Weights of a small contrastive audio-text model: encoder arch caformer, 4700 steps.
Rows from block 3 of the audio encoder of a small contrastive audio-text model, named by matrix and row number. Rows with one number within an expert belong to one neuron, the router's apart. Each number is 128 + 24 x the weight over its row's rms, rounded and kept within 0 to 255. All counts start at 0. Numbers have three digits each.
After each expert's rows are labels from the 100 clips, of 14976, where the router gives the expert most weight on average: "peak on" is the class under the peak. Only what is clearly more common there than usual is listed. The data: synthesized solo parts of chorales (CocoChorales). In brackets: how many of the 100.
# router: slot weights (encoder.blocks.3.mlp.router.weight, 64x96), inputs 0-95
# up: expert up (encoder.blocks.3.mlp.up, 32x16x96), inputs 0-95
# down: expert down (encoder.blocks.3.mlp.down, 32x96x16, transposed), outputs 0-95

# expert 7
router.14:159078151150126119142109165094107126154129148164110165126108122116115111145089089137121176121119151101130145121181116176108125109093074126109138120110149113146122170124143151167132157122147121122136101152104138121145109130139094125181169112106112141115132098126084103135099120077125123113
router.15:156069142129165112111117161102107144143106112149105117158098132124120146156108123156088147128153162114136144189154141133091155117110093135150133141118150114121119181128183144147140155139136116138123133172127126114104112111150150106149150132110131083078164114154106141146083118116166141107
up.0:198119170156140135123086147112144134139120130135146172127131097126132108125102130158077160146140064084109103127144133134136088150139113135086108127130168181146146130119116130152152188099126123161111113123099150127128123153138144098163125117129110129143112114138092171144098119121127131152
down.0:070100153107115122137130120100139162147136162133120129117105129114124112119095127138102131106162145176099116153112163112126157087087112117120181106130112173102113115105150143151135153143141110150141104081144132106107070076131108133155114100185116126091120147121112115114089128134150126119
up.1:154154159113114151140114107149122125123122079130144125118151124148073119132137094113113168100102115120157124115103111133165119177110133111101162133164140117173154153140118094131133105126101157167113143114097187124088084105146146136128090127071150108159129105124136130136161140157117113157
down.1:131112131108128159149122116117117139114121143095108108128123115169140070121125151123121119163125114105115125101153150174105141123121131161136113173129116074106097085149134171135102137131160128170144142134169091069139148137150137166141130108109123182105111128136140149149136102093065136125
up.2:136110134123143139136119136128162133106096104134109115099166097157141153141111160163135133165137094056154114156150109181125127092147157113164105152133122139160125157153140098129134106123110121152142134118108125131165088169149140148159111122095141140201166112144121159145128113158134135152
down.2:154130153125168154148127138126131175134122131116170114137111175080114110117146100141090123144128131087102092112094145147104109146115141149104145123103138132102087095137087148132138120144133118108095136105158128150146168111138180066137111117135135108094086130108090164164097149120133146148
up.3:146108139149093160145139117110096113114129121161118145140154102133127078128126171069138132120154149091147140167116105160113099147093145130104155159174107106159148123147127107080107109134091115164111122132150137087114167176143110150152072147134140143140139139125152124130164154123104110121
down.3:106129141105135153143095156127140080105114125088136131148125057108143116127154147137133104084124134093123110110162114134130158079133135142115154134134147146154116185166137132166125107150136140138101147108178100140147115103143142137113124132159108147115092110132116153139117142105182062145
up.4:135119120113109140134137168086108101139117148130119120149082082122091119107123089136129142123111147118096158095166133136125073134123146115111122138161121132173145176152136115136178137156126106130149083094143131158112148185161096129138129121097126138141108114118126153129115102127053104111
down.4:129119137120093099122141124152155114143139158164130112122162123125104176075138149111168158113153125135133105171077129132102156096116118165143138095126135122161087150102082114144164135146133122120126092103102138130094115116123119116084120093139123139114088175062136134107129140149150148134
up.5:105109113133175145137135146096121139158083120134132165108164095168066099157168131112105115107124117092121161080187110147129106163119127100104140123169114127150153115121125109146127096109117139129105083113136160104163111096124126136123116121109113103127145118169109083170128130128129125140
down.5:170128137105136162103112150149154087158139121136114115169108136140178111174144130150152088117103114108135147103163148170145119090153143120115145114167145137107099132083145136131154088151133105123151165103115131127145104149092186116172148107155152113115159113125102093128110132125102116143
up.6:168123189143120132150098156124179139126160162129116152112080110109111101083100118100136184132121129136142102097149126157115139118134107138054127131121173135140134114109091114175148156147143139108112127115081137132137117137122110120150124113147108179160105131098135140125126111131112100109
down.6:145101153118105101166146133118112152117154147113115134117157125107154148133146104145129112142092169175086127174131160135126153114132113144130172117109057152160107151086119124108137126067158099123152132129154142104110132099122146163137132121176139136078129148154144129105131112087133152131
peak on: E5 (40); F#4 (38)

# expert 12
router.24:132097124134131144176101151153097141122120116119103139180070115123095109179096151094115120100115160120159141129160130137129098152096121098110141140145129090138148141133176155123128109107134114158138108152117126124146109168159199117124147107145137092098121088141116119163136145121093136107
router.25:106079124144131103134148092169154101117139132101103110122130166140115138165108143174100116078073119121089149109116141147156145130093127115155115144110123105131149122145123171149092133125121134131172141119111107133173090130152123120109100076143082105125147099100140111143157088140141141100
up.0:128093158143103112156135142146141110188149147116089147111121132140104106159103147122104134107118176173115161074145101149112101155093117102115149131132153115137122122133101116153113171103146108117163127122094133096149092136134123120157139105118057111133111121105118125147137114157108103074
down.0:162141155163137125158150123111099138114106180119153153122115119094157094104106117137112129158128117079085095150115170127140138115127124163158140147095119140172129141134134147148105058116177144148110128123124107130091138124175148110106113089129115118131133146109118116136118085070136099139
up.1:125078152153121113112155144141133140183141163181120116120144156090174111156114120134120141121129130172110152112123113145120138129088100137116122132114129105147127114098128123167138180069133123106153147113115128115153095124128128100124109116135057135101131147088138122096125128135132059104
down.1:123181137129099114182139123123079105087116159121145165116149129120083115081130145124154145119121112076129120121103137117127118110149099094137157121138126123128144139186147119135129100180131161120111122127096081161123167103175081132131110093110159117138163110127127100142108120117124133140
up.2:092057115170112107125133090151158118118114135102085110107120114127164168152109114179096144109113089088114172153127147177147142124107115136137135157125132105132146147131120131168122127126128117101138155124119107081117084157168146106150132128144116145136156127098116097135153116103157160126
down.2:128157163160092145137100139107175150165101158144110142118162116153101125097114148104108144121106155132159102118119130103098125137108150100123152092129108093163103123127122134115136166172147124153098108124091100143089120144130139135095094121142139128062111149156119146105104109151092080109
up.3:089103141160116111081155089128118109167141160121124133116140136094189152138139136166103140103123102146118156119116128135156148146129152147119066147130104148133158129136087125167104143055124147099156138111150094092148097141125160109116119112125088117129141101114128112111140091118140105117
down.3:145109142148123167171100170179146115100126155151108142130120083146110096113085123104120155108096130117135130083138128153120134140120140120145128142128119114137171125167108142130136100145126151135096112150075112157131138129162095142129082081137142135117121165113144115155127119193125069116
up.4:150128139110181158129115137101127145130154121124168195154145126136137105092131154116114157147116085094158094141145121106118136135098132133143133118152115143138121156137171100157160130131112190171115115176144140114116108121125152127119104156081109101142107134155100186162118125098112128143
down.4:164121106163092168167118152151133117129124133152116129103116105154112136167179120118153131152126149095096102132111128157155168171119094125153120080150126129116114149123124109093159136123125103121139131151161157157053147098131125107143173143115096163113134172145143139110112135110129098136
up.5:127176102077131111139138146149120141112115133136146143151114114131114143130117115110150114158152081124132126189153160119130131133163124141148144094114088116176100171118119132083129072130103087144135128130112130134130148109085130135086110171148161110154134133144135106136146199130098154136
down.5:157156146138092118138102154118132135138098097116099119123134131122134119096127106122197131139106124151139154129123155115104128170159145110145155074116147122110146162089130124151130153148155100116157124100154135137139123136180119123132116076139120135172074069129088092131121156126083115116
up.6:147095103135101121133126111164125087099140084114095130119145080168110130151127157167110124124082154114121155137161141157140128125118102135117134170102140115133118106114092154115111115112066075126145127137105130107143089195175145126119169103121115112139129143124110112131151169116116133106
down.6:120142147167122122155107083138159151144123150154132131128112122090149103094103152096103123107134138129120104096104142130129114107120166113106104155096114182132113101162127117135190149100109124121119112126153149140129177086077150100134073132137140076094108111125135124131115115135136073127
peak on: F#4 (54)

# expert 11
router.22:141133110147173134139126152109104124126164113139126184159103130148125110114060155146108119155083123083152131151131141147147135160131134122117123165100158123131126169137132140141108143147137137166128128184102139129130119178145135128167156134110109086137123071133093147175108090115133150128
router.23:150135092172171126134108152149086131121155101109157191168101106116128127105071143127113124168099124089148147139142130129117146162144124152121112155111139126136141155117129134140121157163109146161147132160124146128145116133123162127175171127079104078127136075132117124162111112123147134151
up.6:144091140145093128125118129117133094126115129121096144105121110152121113142132121142091153108127128119163154128203130189110137148101139122067126171132174143152150116128106127150136128150135114136154096123086145092129139160130095133172151088089167152158131096135094140173136141117122130129
down.6:153143147123099128149098133115125173176148117173111164120138089116085152115139130138157131162156112120132148135128147166156171127125122129168143117106129163140111101103150144110118126081126155156132108129150168114117115073118151130131097121172109127113128164146189084110145145127117102159
up.7:145101120109118121125075154086139108134094124105124116139122108177140124100098099120126088109091112115122138159145081124117108110117147081145139134129131106144110142099119155101148113119159095138098102150087161112176091138124129138110174085101145160165105142138137112133129180151134163139
down.7:167113124169128066103125088102104145104140159136173138115159169170135127137137104100130123138093153140091105124128134123106086133133120099165135130152147199128113124093110099097118118139119142133114096138107108175148114150085116137118127115131146136090170120101144143114125154130126137168
up.8:144144088117150149081159159153128125103129139085146127133107110128133157112110158141137092140109159153116138136119115133144131115166123146124144102124134110149102147104071130083091107131099120114166109136119173188147104141110129178142153127124089145137088090117090111128144142114069125119
down.8:174096139168116045119138147060119125149148150144126121120094112090147167126132095095120122128136139132109121119107125119106177096128134098125145100113141126124117125114147130170149115098184125136099098121105143163132126111120149131130106144142104143120083138108120156150112089125176122124
up.9:118124122098144162142135131147100157140115113155130125120139074091135107157168102131109153122120138142160138103130115154081131158085170124108162162172070138116086126141134111116136106158129152166088097114127158130137129131109103162156125109157175114135106148132130110112094145154154128087
down.9:144074137121159093134136152107123122127114134114157102117108147088095148141153105155137149073144151133128129120127131153136090108135115149114097123101124124153095169164142112120179129117126156169116191148090151105096124128113098170086101103124114137119129128151101121111109080135169144138
up.10:125118153128104142168117157119136161174146145158126122150115154139133106141154122099122137090127119158147112098134104103036153119139156114119113121149121118157127089157137101146161127134115152136132130126139112092147121143108161123108067094111140115111145159173160147129113124133154062138
down.10:109134115117168150130101115110123134121110107109159148124128125158098161121104138154146108160093131088133162151181140136156124126141097150121160127147129092099117118138173157098083075098148108129172084104136141146122134114115101128134160159159101116113165143115074119117137153149140169109
up.11:130101170153115096135130098085128106109170137106113138122110134107129122115108091099086163126147105120121161139187142159127151141087099129091105141107146146163149098107120114153125155133140103100097150118111132079167098114115102100161150080135103139114154176123122127137098111106137109117
down.11:088143126088133124092137088156136149156174102098128154157108158125123118125124181141179138161137151106133105100093137099169138115137072158143141098096112132128089137087147101104117085119127142118103161143134120120118112105120108169113116153104106140130100132130154112126115158135081106124
up.12:154110091115142142150160150148116086124146129102097160136133121124104134110104138143171111123102136128108123108144124132163115088136150151127162134098125097142129176125071149078075121133121102110156121111106135180149101180136113165148160102123097131135110100099097122141147159122104149105
down.12:134097150115150087121114135099130176147134144146140121105117102068186136104142125092123121153139144108118119143096133135122155116134101108169111119125124163122111104102130129153197145114111117101111112109135143136135097066134108130100122137144120134078111132163148146139102114085187108132
peak on: F#4 (70)

# expert 5
router.10:124101152170118121130116132123125182175145115132109155122111129114135144121130103122151106133128098105148125130143097136103110134098134055101094160169134155161155089118150145167177145129117103133097105109167119113157141078116157117150147107096105105120160122167103140132100152146111142151
router.11:149125162158162127115106133112118157159137135128161165111125098120136121109134139133139154164081123085151096131113100105110110125148124130119101120159144151100137153155156124156179164143156162136095120144144143158105109121113132120152103133065123108104153088146103192124113084129155119157
up.8:080114097137102151114141080146135109112132139084138117094168143094115153135122113137163131146118132130136105143136123152173143130118134162102148126124088137121143167128066064127130122105131136082143150103133109103103114155120091135107136152154109126144145132075166105107121100113155140083
down.8:151111124106150093107128105116125135175122155131139160131097132083117092126166109114180159132165106136150110151102115122142155098112059147158095151114119144139127136086100119167125140120166113115104116106178125135153134118128164124121133099109108120166120132156093129083100165107139133144
up.9:121137138117186100125095138094108154119158094124141145177117121146132150084099126114149138157078127083162112139106148110105148124128088126138109110102151136082141142150175112133164134152149150157119113181121122148131118100140147153153114151107142100119117121154106152159108098088127150162
down.9:146113111126108140178127135156175135113109160156128119100182188115114108129100144138158139102121169110090123128130097136106132102159168133136139098077155116132107127088133140149092124172117081100166129120087132157119123134140091107100130113121142126102154135113168157124126161138123144114
up.10:110168095111127136149137074123135108098106118086187114133121134134141164088124114111167118167113108112130099138096150112155108080154097126132131133133136137071115117134136135117124099173142126120106154120150128140093154120141100118143129167131189172142114143109158155147139123101104168139
down.10:165165144141092088129120128134181131157131143150129102089169140100183116145132126115164148104138137114082080164105095127113138129148138128173151101108117131156152141106093138116150132160102101104105143104119117097139150138154103100080094144113126124146130105111115126113114154174140100138
up.11:181077170144122151170123164131148139131116156129115135160088133132117088139124110146110155097124128126124132094149078164100096150109132069109135159152165144149143103135127159140146136134117123126116115102107141137177120165150123122147130066095123132140125166118132166131127110161110101131
down.11:128156108123127130152099095148127120114142145155120134143108169121095154115132184111106118159126162141125102093116157152158162158145127126153187119122102096120137135118160146115115079121183152141147154125125111102085140093113100121130105175130112118100139134083170083149133146152117111142
up.12:150159136120169139138108159123120156149159103122146121153124089123140151106146161112128101137112121107151091133085135104082155112149135131157120113135167130115095108142173140144150131170149163181100121206117127146127133113125174126137106159099126106136123135171153140132124117108150103172
down.12:125124132110123131155122144151133116127122179124150097085147117141125123106091147125119090079093144107081139157086153114101123113150108172156166132113101114149137111130135150097108157119121105079144128081110140152112124133124063056137156129148152128131136153094115109112118145104123116119
up.13:140128118137115146116136103123113157151137162164138142130137144118147132151182137126146110096128153173102122062090079128113121133158160154150123109163101149122119103091103105143131144092082127120150155119145112132170136116103169143104110139101085142141125148091138147088130148179109098133
down.13:100144129158105114155107131133134102094148137123122139121158139134111145097135129153141094141112111102131121140141179137144134174134106129124124157099152111129155128145160130123150120164148156152105140116121110103104095144090106145138120126091119101147134149128141225130090074095155181155
up.14:083111118150137111125168098157093115158112146118093104117126151118128108161126134110140100074102133154138197114116142164172111146084138144113126150135121118112138109147129128136114105103125117117167144098169121122142160131119157144133153107119109059113153096124136095130130104184115141100
down.14:117151123105118075113121134089128136128161133133161147076145136120101124103160175076133117145130099117144151173184159174125130110136132128108111178106152146134086127115150100163106188091108152127117105111126135124135128132134134171158161093138153132139109131137120113117102123126161124150
peak on: C#5 (25)

# expert 3
router.6:135140165142174146111113121113129153162104130125147124126156149103132103085166160098119142118123093141136119102149095126120117175118181146081098159171140148149126098133130099170161159131103140134142171129168161135114132126106135111131112140097115091169114147145149168115106117132131078142
router.7:094130109151184143140119152117125182103119130101096130155123101142141120139155131154127103121112144149103090096105123124108149146119125134165144106138150097096085157144107125142127108172144162132173113160109148157110081143124173172123085122104114108144111066119137133109137111136100123153
up.0:158138118133140109141141175168156161099128131139127142145112130156156116101131140206109127121081124103130117106101109104134168152172118097141116111095176149119106139141127164144121131182131163148091140159125116162140129094151143120111118138105107117111148083124121142128116112128156131186
down.0:109141120073085152114136143147156107109136088134153127137156147158144116162092166114115134163126160118147109140163169103148145156165125130158166127127115115164099120116148144101104116114120127126197138141122127107090136113090094146109117135160141106109117172102144074130144141113128132091
up.1:118141137111171174148159126144132179149151146143151174183116120168097093103161149108137124143130134133150112095105124078154115118145136149130144120139154124082092089158149134136154111151104181151143143137127133163135128137096135139096122171088127143128086129097137123139164120132109116124
down.1:152180100091110115110087124109137138109123139106167134063148098075152162123164125127141101150137156098091102161126105160094131160191120150112170127150099159158093124096118124144138114139113132113093118125092141135110104144152129166120108122137117136150138123140122114101129142127120126156
up.2:128107156121140134123154103093096132169145127113112121121118129120135083155128144059104136101185109140156152136169140141127125144042143144090120180120125152152137086124166113139134128073119086120124139121137138094145132121119133135138157085141131105139125166143136114134109126118138111101
down.2:121134139149129124093147146146090144129136114105128156099135148098126102123183127100126141141093081136128172116107121138137132116135107145110080134127109133110131107177118119156173185162102134129113111104177075067143161156100117130143116125125116095128173107109134122127129092138155157130
up.3:102096141141134134113166115093096130143147111096139146114132138134121106162103147034119149108167116152155165156158160144150124156080136152086120186111110136140143082132154100134113138082131123118137143129141119108165122129122141136120139097119118103121139152122160086133104123116151122105
down.3:157111137141123118122136142139102122160125129122146140107119126104132066140193134119142159119105127141126185135158143120132082156118099104099104154150121145138155125132104112169128150133109142095127111123173061120158167135111168135138117102103114074095146102122161143113122119163147133097
up.4:119093162131142141115160109109122134168142117116128161146120130108122083151119154109087137082149107151140171119158147169140132157050150115090129198119111136132155102137142137132119136084149149125126146143149123106160108107092148130116130099132085107113149133126150111123097093137127104104
down.4:131146112132127124138142102137083148133134140124130165140113169106140095173164147114092115139127139143177175114163151139128135142112118113113086145118101124098132104166130120161082133127121141132073110127168105086156148126082162113109108087125132101113135138126161157098139130159188118124
up.5:071123118098089150111156098113087109128181133140146140105134128093133180149156114095143106118120146122120141133138127145152153101105125137115148107129091100140087133106116099137111114084122116108129127096173119144138064128109149142117168138168133131123125134107150082146143100086139134083
down.5:162143143109143135100118143094112134129134145115138147124127105117141122102164163115100136119155115124139126147131146138119091091163114128148089158154135125136181078119120126139125143147121099107043141143135120085147161106077125104123105102144142105191181138126087148120119149148136121112
up.6:105159084137134117132110097137156126099169132073149132159107120134136173088121132108159149124100142124138090145092143122156137084146092104118122088145126117043137154127121105163124135191119152133087119151152143120114120128137157115144113126105149129125134098102126157140113106131109150141
down.6:145158111086096133181089134174136114147123110163112101123147103086130101125145170144086120108137122108105113118167101129161086138148135127119117097153165115161105111117104164134098141092115106155143118102061145136127127143114106136113144150131127101138152095128096085138142150154130124152
peak on: D4 (41); C#4 (31)

# expert 26
router.52:120077158153152121153127149136102147143131122140086141162072141136101124175103128131114133095118178115135162082133135168122119123077096120126128131143140093115137171173147150150144160143162129116135134145130126128138125106174118124169150099142110083105141104117094108155092108145124138101
router.53:107148114104169156143094084130142106107116111111118125164121102157077122108132170141108136130098135084154121118144154111114129120140151151128143133128143098112103155162114089148122088151089168132127158173059128138137142167140108145114092131101152148176119120117160152139134099129133110104
up.0:110093140123147151147096119142128118103091113125110159154141113174103126120125108170087122093117178059118121093122110164083110093134128109113150137120138112116136164168103092142141137125151112094151120121120146132154081132174130156159096116121123135155102117131099144153155097128142114097
down.0:121100141135108166148173131110116162141136133142126146097082079106152134124117160101126118182150079134120133127151128133110170126104159114139130144072149164141135144154097107159167165131148110143097114133122142079141133117182127099152127122145103121124156128161117142154144109091163108116
up.1:112134097112128160102117110161136075116089113093126097098152097139114146114181150123140110137132112125133125161139125134147153195146178127103130127167123112112119137146129099105113081143069125155153123144099157136119149149150154165110133138088151125177161107170125131127134111121114125124
down.1:153127160127167103121098147078119146180146121132117151138124105135098153138080128133132170165146137130142126112143115109079174123101091144091123121084166102166120096135122112135122125129179131149101151138115169127118170112126124142100100145179141141118118130148098122164104155125161121137
up.2:143147112137148164143084130120106091092090138104123121136107092156089119129096139175128126127091158079123117108114147142137098105130105125133141117126158127118157171162095126118109115133144143106122123144131120139108136173197106132186127125143149149136080109115093170147139105113111160106
down.2:112096149132142075141127117134098150151165121162092110111127111101157141109108153121098130139084142132122149108144140105085142139129132147134138144141124142168114111108120099202185147087157154124138102122083117092149103121137128088093129159134085135114130116129097143137138100121172120153
up.3:104125148145157097108129113069085165097162081122140150136130121112118166123124146105112108137162124123145122173154137109101131083098097150146107123111108143128120108116154121156116134113132139134102144145150159096179098075148187142120112117161129118130152150119122091125090138103148162124
down.3:123123164174085099115144109170112108091147174165124156109105119118127165109105116183173110132110134113099144071157131141147149155150128136136144128128168109106137158139108079156103138150149150107087117103160117129121106113156122096161120116142102148098125105096136113152151117122127143136
up.4:112141094110107152103097121181165058104105135082112099131124108138105146115160138136131131111121133134105139166148120133158126147149115169098127120151116091101161172128130111072093104142088131112159126113108163151107164159132151139114122114102149115130137075119121132124160134111111152109
down.4:168141168130173102122095145091082127133146147172120121128154140138120176148133142094144122142144128170118121141155102079085160144148117168109109119105123127150095117111145140164114117093126102134114134183139126140114171104132163095131098155145105113134109113134118139120088162114159091125
up.5:143101124176061132119143106142125108158098118163092087084135094126122126175152117151102128111094109143105150108150146155161118113114137123130136104111109106149172136132099128136115134122111104097152125092104106119134119134174154079126123095164129118160098094120121103115140128112142104075
down.5:148123094140142129101124171124098165073157115150141116089114099118143141100149142159133158166183124093068167123146093073113140116153067134153112104064141109132102147120124142164121136134131137125121129166120124159119104120140116101106140143131120112130112142144135130097115128108136146131
up.6:120073108127118151098114103130138097108126102134116129110121107146094142129148162154082150139122121084119131180185156134104156140136145173099111128104165104120145143125141115157113123127114115096141127177088148113104117177178154112141133111125139154160106126096139136159119111075138127111
down.6:141134125151108131119101157148136158154162149162093104127115140122128121148120151184123101147115157124093122120141178131091171119152118180110173103112132112125102146124126075124116129176115127132149113182130146093088090126141124096111106109141104106198142118123106138104139124120135140116
peak on: silence (52); F#5 (45)